config = dict(
    model='autoregressive pixel model',
    dataset='Sentinel-2 satellite tiles (TerraMesh)',
    train_examples=36250,
    image_size=16,
    horizontal_flip=True,
    levels_per_channel=8,
    vocab_size=513,
    arch='transformer_decoder',
    width=256,
    layers=7,
    norm='layernorm',
    norm_position='sandwich',
    activation='gelu',
    mlp_ratio=6,
    head_dim=48,
    fused_qkv=False,
    bias='none',
    qk_norm=True,
    layer_scale_init=0.1,
    parallel_block=False,
    dropout=0.1,
    inner_norm=False,
    positions='learned',
    tie_embeddings=False,
    init='small_normal',
    optimizer='nadamw',
    lr=0.0014,
    beta1=0.95,
    beta2=0.999,
    eps=1e-08,
    steps=8100,
    batch_size=128,
    epochs=28.6,
    lr_schedule='wsd_sqrt',
    decay_fraction=0.4,
    final_lr_fraction=0.05,
    warmup_steps=240,
    weight_decay=0.3,
)
Rows from block 4 of a small autoregressive pixel model, named by matrix and row number. Rows with one number belong to one neuron. Each number is 128 + 32 x the weight over its row's rms, rounded and kept within 0 to 255. All counts start at 0. Numbers have three digits each.
After each neuron's rows are labels from the 100 images, of 14976, where the neuron reaches its highest value: "strongest on" is what is common among them. Only what is clearly more common there than usual is listed. The data: Sentinel-2 satellite tiles (TerraMesh). In brackets: how many of the 100.
# fc1: MLP up (model.blocks.4.mlp.fc1.weight, 1536x256), inputs 128-255
# fc2: MLP down (model.blocks.4.mlp.fc2.weight, 256x1536, transposed), outputs 128-255

fc1.667:101096149150163138104162094053191157135133094169090143132132152103099124111102132139116111137122111143114109166200175136116111114137145121115122151073129124149034145147133126120144140124227152159103102100131130122130120091179129115125129147165103134102143127147082165123072133147095060156140070132096085160162146135127143122091133130166067087172137099139117123125178155128112131106149
fc2.667:124122070142117087158180125114144127152081108113141132153157075152122069062082156097105120115123116093125122137168145112120115113132165061093112134135064128108133140092178131175145172152170206099167111071186119166197119160145146162102183122150114085146133079203122126107137139112107077086120119163144107145165150104078163121134091127173153123120102096165151084107109180137146148134125
strongest on: water (71); main land cover: water (53)

fc1.324:107131078126139182104134068073160126136112135138116144089140074114128132147090157140108144120167148099148103138112162139125124120089124076139106115154117145106145149131114078177219162045124135169097029118133161089170122131127239087182118143159091134172074210152076154111145114126156128150083145118130072099108152126160131121140142126146140167108112163157088133160164122101192216138156
fc2.324:164170116086129098126104155087124115129165109153123131079131179088158147171130087164144120112102112108114147114121059158157147200165117161119145109211135090058104109107129133172135148103113156128133112124124119153172152100125170184146150125128170049110161121154150142128138053117145106151138150096078087113082076140150145206169075088159209140105119130166167071210184134115060221119112
strongest on: main land cover: water (39); main land cover: snow or ice (33)

fc1.374:045172175096117105067126112110137129169105131143099169136118084151030141134099130152134162125090169155129149178187102115152101125143119098160121163111081147152121197184144131145173125081142124152076156136118133061039126158095150156144149130193160149147106176090110113075155119155187123205142150118115139143155175135152107110166125140104154148085149147106117157141105109107180101074171
fc2.374:075045096087172111152103168170112138105143175138136154139143129150098147143144159153125151174136156130131129166129098104154145098134082121156171118149172081109103138203147153146171139067107200113120169136075177146105143103166099177158084121141164179131128155116187083118123177083171125127077132084109102082138083116150082115144116116101243118144128096082110083087115181115049129093158
strongest on: water (66); main land cover: water (58)

fc1.489:049078152076143145113150177146160111120118150132104132147105127176092137132117122143145127128111129118151160113151081103134164186130119097107197127160130132069159115089033071142148115164200129166143109124199116100176054134126133108138159133143102130108156134113176089129128208118151126151138124119110146158162095162164130107101111108125137084127130131153107121073057167119096072097111
fc2.489:143112085169138129160122134135158173112175109139106087130140114114111076154188170178166116159130126141108136136044111175129124117103077130216120092152089187163098146206159114164184105114104108175105058166087156091128134106110122128145116107113130120168038118159106136127071105185140129116172128124144101061093140100078150102127148189084126154102106137130042115129152139130132038103135
strongest on: snow or ice (47); main land cover: snow or ice (39)

fc1.366:153117130081127173097114080144207150141116106149094172106107052138088120088109154115188165140138154182125111172061170136107112042152130122153126141121098124104155183173118179169113125114118097156107098117120139118118138078163103125065163140115118175176121130135004107118108122121130111156107132099135086141121138108123105159140142095110142187129150112131149139127126158158188122120099
fc2.366:096105114120088138133132103110090087117112099124168083122125167117123109107133111129138131171085146160183102157163128144109118141146148116040221127102119121119118152102148146124156125105089201079117145120150094153143148113071072145139148126158108121103047166115104137071145160107064141157112108052153000167125140138111123084221105151189113121140116091146169139121177155132123131066147
strongest on: main land cover: water (34)

fc1.439:183163154129174163137166169098118242119124124100073124103122094082163147168107101115145115173141101114142078133138217117104134132140144115176129172126120118156121119137107117154127138106161207130076106093125157162166108085157149115149123116108128120220202134167115133094146146079128076137115151148190083077124104093149133123117062113152159096089111123052095153107133122107124116031092
fc2.439:082108097098106179114151145101091044095127127151174136061119167147160118152082168134110121153136036158167095118152130108158157171102167126088185177133104123144135136116176099163148162152140143109093166110121168156104129167106082178136098085092144123160097132107106165127099155147128126117092111119220129137111111147160087151124078119177123100107120137107067148130115128182117153173102
strongest on: main land cover: water (29)

fc1.582:155072119116097186152133144126135147129135116131096107114096188111141184194161134154099148086116194167130121093102135160130165128148213045113178163117163132118122172073149152129078093080164160153084128118133170079166152132097111087138145138113136132127209105165163131087139157070152110139122083161182101108109131117135128153140135096115132165120143113108138118131041138119164086043103
fc2.582:136163127092161146164148091098147071083123060102149120128152122089123096157153101101165106082139179154197117144087136105156088107130132145099173109099199126169105098150115134091093082153083093092107140136123140089098153128092156175139147152045137157112096141170159151191127156115061165120115161070165161132110103109160111160118142106149085124132116187090117115136181094069143080144160
strongest on: water (88); main land cover: water (75)

fc1.457:157144088145183149192165132091115097122104181114085079114108169145134107150158109150113121109121076118149068165142162140095125069124129062107149173138098110116117192111171110104168160113122130123096075109096145121148180104090153120028171057128121066130162164169063140112100172111084156158183115151101100114105161106141157136108134094117098141107133116091154166116104122095126059093091
fc2.457:103101188145147114148114084136094120127106067114142146147190084108157175154132092082178103190124140140149081136136140136083136154148143146119128082133165127175075097079135144048151099128064123106145184137099114117083158140147114115120137115141121201175077143109179163102136086132074141117132090127126154130034076138122123130199172030094098162099178097107141153133149158127180108144139
strongest on: main land cover: water (38)

fc1.388:097082177079134160118138140066139168124121076116164190156148096136099133085138135142125175117110091160148130131118162134134101128185175136103048176145131129120130140147125087221135131136146094134100113118161102086175121172184174175143191149109121130120169156133151133106199110127197128147074172145101125086079109110156154084096122127079111098156177142132166122138178100140144197144137
fc2.388:102089114121161143098147051091172059198080062131209158130143121122119094117165153143122135072083150107147100133116058113153092130151158109080118161159112066112148094160180136139160144128116155137171177110168112131137140151117188132165116155124146139114140146087160130154129114164091156085109112172089154127124130137165123178096026202147133117154096143114115102113149117105141148093090
strongest on: snow or ice (97); main land cover: snow or ice (94)

fc1.20:102133099082125109147190136153163143171100120155120118159156154108082157111135117168139121113098111153140138133110134089116125124163130153158147108213169115157122101135079105194116128158135169113137070113114101099194096135082139100165168114160162103146084154157134110098177152100148141148114165115125125112104148148122133099165177075132201130085164084055159182144113134057158081126161
fc2.20:125119154116114109139129112190137168032119092122142123154116097157106080145146134111126083077116151150105127041106100102121141138085051129149101106152149190186082127154133166088110128176109119152161114156121128176134083134056142134062137132140093102140054136161102132136156117121127115109194172132161127165129181134074131168132103146041172136098127157186109154111161132119143090173095
strongest on: trees (91); main land cover: trees (43)

fc1.554:086151112087143175156126135096154213172116123106059140180112120125156145128109086088137151176083153119120100132067208133104123109152129128183110171098103138147110137123120138172129099076117121194092107130173115123182167166166154151120183132098087141092123190113123139126146109044127128136119174143130106109086089089138160077149115155071094144114182137087102147153110180127167129053125
fc2.554:110133125163113182103131093109128192153149145128149127160150134177159123082184143115116169108131134080106122110149120103119136096121147131172151153043111129156127109112111131090130131147100073153087113147133076124116127107155084122097123125165049128124097060138138170079130147147118098110161153100095090139109083129094129121121151255028083127109118097090101152144134160126129129112056
strongest on: main land cover: water (27)

fc1.120:116113132147097169203129112092123121103120129149067136196109118117136121123062151097105180185113170123116172131145105099124136085173136118177077110113079135107166123167069093077182131141138131155107109124117098102136035110129150113153137133091139168100090149084086081102142184094085131141133169118178150166147118151170136155181124202120130164103154147128196134175101152116122133145178
fc2.120:149152148107061075173111187128200133159185124152097136133106142107106087044133093117153156134131167074137091122176104138131134139113151116122152140150179097085112119093205154159152089102118165103102208130105160075108104106179089177151134177160101173116133117148082169139138135146141166130139115150145087140095147139044144098149089071077144146140116141144181193185188161097137133143086
strongest on: trees (88)

fc1.375:110088128102153145169119125138172177106104092102113137129163104151076144084139063136136115182185083142111152170121127155158123092081106108102162140076119180166106136103056174070156205164126171119091105085147085126168115138213171186069130146165124120095176105131112141137108160119188076130122072064132127123167086099114120144160131111108154109168127159138149127078090121135160117162094
fc2.375:160106142154141105115108159085109137125114094145188166177059139126134145135157128171183114055076136093132149125134067076090122118144144108127119145184100087079132117143159157150117058120134163169111199107112154100132133103112106081231195120081123120158138195156163141147118105102132144154141101141176161161103121097188106183106056078094182096142131160141205123156184172126136110116116
strongest on: snow or ice (53); main land cover: snow or ice (37)

fc1.640:097136129162116137129152097139144149114104096133091121202136124159053132096097129143114123160144100155133112103175168100150133119215163120131103173141123110125112161146102186128142136139134104145137063141100057105143086121115126172065144095139082114201130106152110123127111134105166135142106117145089132128181182138160184114094159140059181124123193164146121155155108143078121131141213
fc2.640:081116165105085138085119216114138097135118122143151127107145104107138119239180128123156135089137137121148078136074059135127126066143117122088159123174173204171157133122123097153158140173157119114105149132139135122153117171102128134129123116120157081166135127153080115108119157116115125135099157132177148192078145074102102121173099126157150130137123141101087148130162174143128150137114
strongest on: snow or ice (61); main land cover: snow or ice (53)

fc1.37:090084158136150131079142136135087113183071110130098146114133083073140154160031098128109159130114127195123119131147144120168113098095160126150144138119140217159083171072202139171135141106146161168105105080109129178110135171103200156167152157110138116084172214121111098111117105105154125153100115164123133140118122108146120098190110119132119105106117139104123131065161100089172138076113
fc2.37:158138084166153086164142160136174073131132138147112082109144142086102119150118160156204089138124153062094149153095065147128167091123087163139151128183143067107108153162134152158195127096120166134136090142090153127102142084077153138143074125101209096129187136135121134169107059095088168135113126194149150105128127144118143184159135083141160173111137141118115079125119154120077143134181
strongest on: main land cover: water (55)

fc1.607:114116114076135099101158104146213172121045120152049207213113123134102154078112121063096100153090151146138134155125156146136116134189147109171091085133122127133131132171075140096086118088139147141104131156090150145101129146129137078112130125197143154129114139130087106074182066151181101137099159134102105153076184145105168034158160119136157154099165158104141174166104095130119178103146
fc2.607:185161074115077089159088186149100119178158118130113138146125140095146134118128141129141134168117153133129079112121146121134152174141128127139107129172164041129116139079137129194117137119103112082091120166063129097114111121105090158121138147179167146141138016134113119151124135097178128176117148144152087130042101114024136179165148113048148151110154095125186162183209155094102163202163
strongest on: trees (98); main land cover: trees (57); clouds (39)

fc1.699:162096089098119183159122167124176098136059117096105106119152084104086202119106172171154149118130172167127138072153149160075128071140163088115095153137156116074101173141178035171145140119140164109121098140134138127193153161099177096097123167190137126202117175206086121072172095113125130160102143143120090146117184150086145089131196177168099109075124096158182108097132156139103164124148
fc2.699:110101149139155100103163119121189111099123169142131123118151171135117158115102051114145095135097121087173137178085137093107100111172165135136155125169213070167125149107079153130100054037115125081148130079135102078095088075135141156189130105082140167148144157148132137152118180161069106149104116130059201152129134121084105205155109084124155126126157126063155106157181118070091131171136
strongest on: snow or ice (80); main land cover: snow or ice (45)

fc1.502:157102121081155147082139121096128149127120202136049140104156162057132130155160115098104125184127156060110143108162105154116123154094107143087156105149179154143066089117104154107132104077158146233083116156120111067099122128095121140132144119185145143113170127108111122129133105118163181205149125132132153164111062098154139143147119088177144105141175127153174139113153121168199104114108
fc2.502:124113128162122133152122117135151140104070139109086129130070172102106143090156154147137130117137115175137125100085167083173133092143169121143064167080124133131113139101108187081055139141135106041157168157093158122126100153112114150139138103112124094105165180130097142139156109101127129156175105118136218107141182086097137131129127137073067122150115158186189140152152039069108124121160
strongest on: main land cover: water (32)

fc1.348:059138152124179159122132132056137175134116132133081134133124082126179137142020118143164122141106188139181101166172140157092130114130130104131080121101088194125064136115145124102113109082127120241100134126156144138109115093138168105116143136120115093132161173124150119123144120076154122160101141151160102156110120112205142090110132134154123144135143152122142150155165153149154151053151
fc2.348:097112100070124131120178102109140195163092137125089107106144087134095130115105119121099123134127121136187133119150110134106096089148131078097164097135112168151119132141109108119166120096134124201146114097148120128137099066132122097099132115119098132129066123215166108042157181033122090137102114111135130164131139104169081094099099146128173153131126106099135066115129221134133140109133
strongest on: water (69); main land cover: water (62)

fc1.94:145080082089122172138142116180106190192037151109112112161069133157118132111081123158105170113095139148104114081138144157142090098173172103093105134103104106122089111148121175103101124149145100115098134108144107102126111104162054120074136101125132159119093116172129138101169082109174049153126149130083101138132111106126125169129060095089155121145113067104200166095101126152076151128117
fc2.94:126152109121138109207124100133125058000112086095110150068191131122126103193176112177128100165111160108188107161086179104080139129155087122101138144149156108134176149101106111163192139156122089163136075149122086127132143192085207148089142156176164078146120109112159086189190180178077180165144152128097126109131131122109122101156198144102132136138135123102096125089065101092120123080095
strongest on: water (72); main land cover: water (56)

fc1.706:119103107157132177096096143150100126127077087099149149095166147082075191165125087086132110163116162170147059108150166144113145107112130136110155178088123208136062148163173139147192173131137114127127103123105056204122173082096180170142133124153103064150138192177118113071114152121176229129104112148196089060149113100125096120147112108125171121117125124129142119084143142142135121100150
fc2.706:189098147141113129139086186129150126098176159141144187116158118105087112118114128147145177125107125093118156206145090105141099081139129138112095160167116153140161157122158165135159152110124053147100179119112137148063146133129124112090128103153128090113163160166052114068138106207047165103144144145098184105132098130055094164109172105183112135132133127098089100155168140124118139188115
strongest on: water (78); main land cover: water (69)