A small autoregressive pixel model, trained from scratch: 7.57M parameters, width 256.
Rows from block 4 of a small autoregressive pixel model, named by matrix and row number. Rows with one number belong to one neuron. Each number is 50 + 15 x the weight over its row's rms, rounded and kept within 0 to 99. All counts start at 0.
Before each neuron's rows are labels from the 100 images, of 14976, where the neuron reaches its highest value: "responds to" is what is common among them. Only what is clearly more common there than usual is listed. The data: Sentinel-2 satellite tiles (TerraMesh).
# fc1: MLP up (model.blocks.4.mlp.fc1.weight, 1536x256), inputs 128-255
# fc2: MLP down (model.blocks.4.mlp.fc2.weight, 256x1536, transposed), outputs 128-255

responds to: snow or ice; main land cover: snow or ice; main land cover: water
fc1.745:30 51 11 45 60 63 44 46 79 40 43 33 49 25 55 43 45 65 58 44 46 48 48 49 49 16 36 30 52 36 53 23 51 58 32 54 62 46 50 45 53 42 40 63 61 41 59 47 33 59 12 53 28 28 36 56 52 66 49 46 59 38 41 67 58 56 46 35 64 46 45 58 28 41 42 65 45 41 69 48 41 62 00 51 50 77 91 55 60 51 47 69 43 56 30 42 54 40 46 18 35 42 57 66 48 66 59 53 37 49 71 65 41 49 40 31 71 48 60 57 49 40 52 22 38 22 62 76
fc2.745:55 67 82 43 49 66 50 71 44 40 38 54 32 56 42 30 48 43 41 70 59 56 59 34 48 38 58 76 47 71 33 50 65 67 54 49 61 49 58 35 55 60 63 45 22 43 52 32 35 56 63 76 59 66 54 48 27 31 58 39 57 52 69 38 39 76 18 54 49 51 46 53 50 81 47 83 55 47 59 79 65 49 67 53 49 77 35 63 41 58 75 31 57 46 53 46 50 68 46 39 55 56 89 43 53 46 35 52 43 55 44 42 66 53 71 53 59 63 33 30 41 39 40 45 80 65 30 47

responds to: snow or ice; main land cover: snow or ice
fc1.762:45 39 53 34 63 27 37 54 56 36 56 91 65 53 48 62 33 65 69 45 51 52 01 54 15 44 24 79 53 22 60 39 56 47 47 27 68 30 58 20 91 55 65 64 58 48 59 68 72 73 46 41 67 20 59 48 65 67 32 48 71 51 45 60 45 35 52 41 47 41 52 73 48 62 67 32 91 52 45 72 44 38 42 60 69 64 91 37 58 49 29 47 64 57 17 62 32 35 44 26 30 42 40 61 41 53 60 25 68 58 47 30 43 46 57 59 67 35 70 78 71 64 75 42 50 63 39 50
fc2.762:77 59 49 65 41 33 53 41 32 19 42 28 43 42 45 81 59 39 47 52 29 33 58 18 47 44 71 64 47 56 41 43 40 54 34 64 34 76 27 40 84 46 47 45 57 41 23 73 47 51 22 44 59 52 27 62 69 57 67 35 58 47 42 57 52 73 66 68 60 61 50 36 57 50 42 36 56 65 47 60 58 48 50 61 40 36 41 28 58 27 58 27 22 44 64 40 34 35 75 60 37 54 43 42 60 43 45 53 64 34 24 49 78 53 42 44 52 63 81 42 63 71 38 57 79 45 48 49

responds to: main land cover: trees
fc1.34:47 39 20 50 63 56 72 49 50 25 34 59 58 37 49 49 41 53 59 52 48 45 50 33 85 56 36 72 74 56 51 41 50 69 48 56 49 35 67 40 43 46 18 48 47 60 75 57 44 51 38 61 70 65 82 40 56 76 33 38 53 39 50 34 74 39 44 49 55 49 71 23 54 57 56 50 54 61 77 51 17 36 61 39 36 50 46 26 44 53 52 54 21 52 64 67 53 45 41 67 54 72 37 64 54 53 60 38 52 38 21 46 62 69 57 73 67 45 41 71 65 33 51 53 53 45 47 44
fc2.34:67 72 16 68 55 48 29 59 50 18 57 40 57 44 49 48 41 32 76 49 62 26 85 27 35 63 65 55 69 69 31 19 47 40 42 69 43 48 36 23 64 69 52 37 63 55 63 61 68 68 41 41 89 72 40 59 49 46 48 67 26 61 49 52 67 52 58 68 53 48 64 53 56 46 47 41 30 49 49 50 46 35 62 71 31 66 71 42 80 38 49 07 35 63 70 28 51 49 52 53 44 57 59 34 42 54 42 52 36 10 58 00 48 49 34 42 59 56 47 51 62 81 64 39 47 54 35 40

responds to: main land cover: trees
fc1.672:45 41 47 29 49 47 50 51 78 47 48 41 73 20 52 49 65 61 73 78 61 59 60 70 39 28 42 15 33 52 51 29 69 44 49 38 51 40 83 64 40 56 54 73 43 37 59 39 42 63 39 54 51 39 49 62 73 49 39 51 50 16 55 24 59 58 52 54 38 35 76 79 61 70 56 63 19 46 55 56 78 52 55 73 45 58 37 45 31 38 47 47 22 46 67 61 25 41 59 28 39 54 36 46 42 39 69 39 76 60 30 45 50 59 36 64 33 43 61 71 43 52 56 56 61 53 23 37
fc2.672:49 64 55 40 39 44 17 69 75 36 45 79 60 71 60 51 18 36 45 22 51 41 39 34 53 36 53 65 65 60 34 71 39 55 49 80 45 59 37 54 83 47 47 31 40 44 65 51 29 68 50 24 33 51 63 76 46 25 56 41 38 57 42 73 58 54 55 40 50 56 59 58 49 40 44 32 77 38 56 69 38 52 99 46 45 41 51 47 60 76 51 22 61 70 31 56 47 62 50 83 33 65 37 42 43 46 38 79 43 33 69 18 53 40 56 35 53 64 60 33 67 66 47 30 42 67 78 56

responds to: snow or ice; main land cover: snow or ice
fc1.27:63 36 41 68 38 50 61 67 46 70 78 46 54 34 46 51 50 33 64 43 30 22 47 82 70 26 16 26 34 33 70 52 33 31 44 25 45 57 44 30 76 45 58 60 48 37 43 84 57 55 58 43 49 15 63 82 72 54 32 50 66 38 55 66 61 47 65 37 38 56 90 45 34 19 36 79 59 06 39 50 45 44 34 65 61 46 62 42 62 43 53 52 36 51 49 70 40 48 61 55 01 49 50 66 50 41 56 59 61 53 56 43 71 44 51 55 57 41 71 57 57 48 45 36 38 48 41 64
fc2.27:27 30 22 34 60 59 42 95 39 68 78 48 49 46 58 43 39 48 41 65 58 67 28 58 40 42 62 31 66 38 48 47 76 43 50 27 44 30 86 45 35 51 64 28 39 43 49 69 78 45 66 57 46 51 64 55 61 77 49 60 50 50 30 62 23 36 48 57 54 58 45 48 47 62 52 57 44 61 27 40 46 47 61 73 50 59 74 46 56 57 50 70 47 69 43 39 52 59 51 50 23 48 70 63 56 65 54 24 52 58 34 49 69 54 35 56 60 19 11 78 41 25 46 57 41 31 12 57

responds to: main land cover: trees
fc1.477:57 54 67 35 55 79 51 58 59 68 44 54 42 52 40 43 35 41 57 68 55 43 38 64 33 60 31 50 30 49 53 22 57 70 64 46 25 38 39 60 54 54 33 57 64 53 62 62 29 04 47 47 40 45 40 42 45 50 53 40 40 35 54 50 57 46 54 48 42 54 70 89 76 50 50 65 41 68 59 32 42 46 59 58 41 45 57 29 73 44 42 73 75 64 29 45 38 49 48 38 33 53 53 41 49 20 73 60 56 44 84 49 47 66 34 38 43 67 47 38 23 64 45 05 61 53 33 58
fc2.477:60 25 67 40 53 63 29 47 35 57 15 60 73 18 52 44 59 43 51 73 49 59 52 37 59 42 34 50 73 41 49 55 58 48 61 28 52 63 63 52 50 39 43 55 41 58 59 67 62 37 59 64 68 32 65 34 44 53 15 52 57 64 59 55 80 41 39 65 53 61 31 51 46 48 51 65 70 31 54 42 47 47 11 63 57 71 47 54 43 49 52 49 68 38 44 45 15 51 69 26 46 26 46 72 41 66 52 21 72 47 59 77 38 39 54 56 50 34 27 66 41 10 34 66 29 55 43 55

responds to: snow or ice; main land cover: snow or ice
fc1.483:42 47 27 26 43 75 33 49 66 42 67 49 35 39 38 44 38 54 45 44 67 47 22 55 39 16 43 53 39 33 53 36 16 77 35 48 60 56 35 51 49 53 48 67 66 34 47 56 80 44 51 64 35 44 57 74 55 81 70 44 34 68 51 77 67 29 60 54 48 49 71 70 57 37 48 38 67 37 46 82 54 37 57 74 59 52 55 39 55 62 46 39 50 42 46 54 58 69 66 47 23 38 38 48 49 76 72 43 59 63 39 56 16 41 67 52 57 31 70 49 27 33 58 51 32 48 25 48
fc2.483:35 44 57 36 60 67 35 51 66 54 51 75 37 54 31 27 44 81 54 72 39 62 25 61 36 64 74 44 62 44 33 46 45 59 43 40 76 39 68 50 18 37 23 75 57 54 63 15 75 56 18 81 46 48 61 59 40 81 65 62 49 76 33 49 39 21 60 42 30 30 64 61 57 84 56 56 44 43 67 44 63 45 58 64 53 65 58 41 54 27 54 70 52 45 53 37 48 68 26 53 61 26 52 55 55 75 44 38 62 43 74 28 50 52 39 56 32 19 35 80 30 58 63 42 48 50 54 53

responds to: snow or ice; main land cover: snow or ice
fc1.199:39 40 35 50 70 35 63 54 27 53 61 68 41 53 49 52 44 66 60 69 28 45 37 62 69 36 31 22 38 45 66 39 34 28 77 44 79 51 64 38 21 40 39 23 50 53 22 15 59 56 67 38 65 57 51 97 55 52 21 70 68 32 38 61 39 53 43 43 39 40 60 66 53 51 63 61 63 42 65 59 46 51 87 72 59 48 46 54 40 44 51 62 49 67 70 66 27 72 47 85 57 46 47 49 31 36 43 36 48 14 55 27 49 53 35 67 61 46 24 54 49 69 69 39 16 78 59 61
fc2.199:99 51 52 36 57 53 46 55 75 56 45 65 36 38 76 45 88 72 35 33 63 35 60 47 47 57 34 65 65 62 65 61 54 86 66 45 65 64 13 47 39 48 33 52 65 65 41 61 61 40 51 49 71 51 55 58 32 62 51 22 50 60 40 68 74 32 55 72 34 52 36 25 64 50 78 44 10 66 41 54 47 43 28 50 37 58 58 56 47 40 41 61 77 33 56 48 62 51 57 31 48 58 28 47 43 73 36 41 59 42 49 83 41 39 57 36 43 33 44 53 42 60 41 41 50 51 51 44

responds to: snow or ice; main land cover: snow or ice
fc1.122:20 35 37 65 72 53 24 50 39 49 54 43 64 27 55 43 42 69 52 63 46 78 41 46 30 40 55 20 39 22 65 21 47 57 50 49 23 58 55 57 72 60 50 57 56 28 52 64 61 55 43 40 14 49 45 62 29 37 68 46 45 47 54 30 60 57 63 54 60 48 55 73 51 52 56 73 89 47 74 19 58 33 52 31 44 56 43 65 48 34 71 61 39 59 51 45 52 54 51 43 66 43 46 77 37 70 59 55 66 45 62 35 48 48 37 58 43 37 34 66 38 71 36 38 61 39 20 61
fc2.122:24 41 30 46 75 37 45 47 60 50 40 53 48 35 57 58 58 64 62 68 49 59 53 45 54 55 58 41 42 55 42 30 55 44 55 28 46 54 49 63 71 31 38 57 70 49 55 60 56 62 52 54 59 76 53 44 60 63 70 50 60 21 41 39 32 55 58 56 61 52 66 50 53 71 66 50 66 32 40 48 69 44 51 62 39 54 57 67 42 50 54 15 35 77 38 51 29 77 71 20 55 38 41 37 49 51 53 58 79 17 72 22 79 42 58 47 35 31 64 60 66 99 42 33 47 67 53 44

responds to: main land cover: trees
fc1.440:19 03 55 32 51 73 39 56 41 22 58 44 58 49 48 67 74 47 44 36 63 42 50 40 66 39 34 76 76 29 51 37 34 45 63 59 32 37 43 46 55 62 26 43 65 62 75 82 51 81 40 61 52 51 53 44 69 79 69 44 56 60 94 74 64 49 58 33 60 55 49 64 33 57 53 65 55 55 68 56 58 47 56 35 44 76 72 53 33 51 67 32 38 47 40 71 43 45 48 54 45 64 53 68 47 34 52 53 66 42 41 43 62 44 50 67 41 59 41 24 59 29 55 43 69 28 04 55
fc2.440:41 74 45 56 40 49 32 53 55 00 75 30 63 57 62 65 60 29 41 55 48 29 51 32 42 18 53 85 52 47 44 30 49 46 50 64 60 58 17 39 72 61 46 38 50 41 64 93 53 86 28 39 51 78 51 62 59 44 48 26 58 36 57 72 65 46 70 64 63 67 62 49 55 40 25 48 45 77 45 48 38 72 30 60 63 63 61 39 66 26 35 12 56 32 55 43 52 44 77 44 50 85 66 63 61 15 33 51 69 48 26 74 61 65 38 46 69 56 64 15 51 56 42 39 58 45 55 60

responds to: main land cover: trees
fc1.482:12 53 63 58 34 51 30 53 45 41 82 56 58 51 58 61 49 72 63 70 37 67 49 49 47 10 32 27 62 55 58 41 38 61 65 53 60 57 62 53 47 45 45 62 61 28 60 29 49 56 38 76 70 46 73 33 21 47 35 39 60 42 67 47 74 20 42 53 51 28 45 42 30 60 66 61 44 39 68 36 53 35 64 50 26 60 44 31 40 61 51 62 18 41 32 74 51 55 49 40 68 58 48 54 62 48 55 43 65 43 55 47 47 46 49 83 48 49 62 54 74 51 62 64 46 52 39 32
fc2.482:70 56 55 51 39 45 54 36 83 27 52 63 31 81 52 73 38 52 54 52 48 35 43 48 46 72 43 51 67 40 34 63 45 64 43 52 49 40 39 58 42 58 29 59 40 58 63 63 54 34 65 34 46 18 32 54 54 72 52 57 15 42 48 43 50 44 61 54 43 36 55 43 70 47 44 10 75 53 65 55 41 59 60 58 55 26 65 47 62 44 31 62 50 50 26 34 64 37 40 63 34 82 24 33 54 00 50 94 60 39 56 11 43 54 54 64 49 41 47 49 82 75 72 63 42 50 92 42

responds to: snow or ice; main land cover: snow or ice
fc1.171:00 29 83 55 45 68 44 49 64 31 51 53 67 35 51 47 74 58 52 52 67 71 46 35 24 19 60 41 27 50 69 33 70 64 76 11 43 40 38 42 71 36 43 47 62 49 49 49 58 51 44 71 43 57 63 62 17 56 45 55 37 73 72 53 54 17 72 58 62 46 35 60 30 46 71 52 30 44 60 31 52 40 38 52 34 74 45 67 40 39 65 44 39 49 42 70 34 73 58 22 58 42 35 45 43 68 55 34 55 33 43 40 41 43 57 65 55 40 74 44 31 52 38 32 41 62 41 44
fc2.171:48 50 27 40 67 57 16 58 45 52 80 18 81 36 39 46 51 70 55 76 53 55 39 41 53 38 48 36 51 47 51 23 78 48 77 25 64 26 45 52 59 33 69 55 61 52 35 76 66 52 50 61 42 86 58 42 31 50 47 75 51 27 45 62 48 50 52 42 95 39 52 38 50 60 49 71 45 32 52 25 60 48 45 79 63 64 25 58 24 55 66 58 54 57 60 44 58 69 73 05 65 40 56 45 53 50 50 44 66 32 50 37 64 69 51 56 54 26 37 50 26 51 51 40 48 47 38 52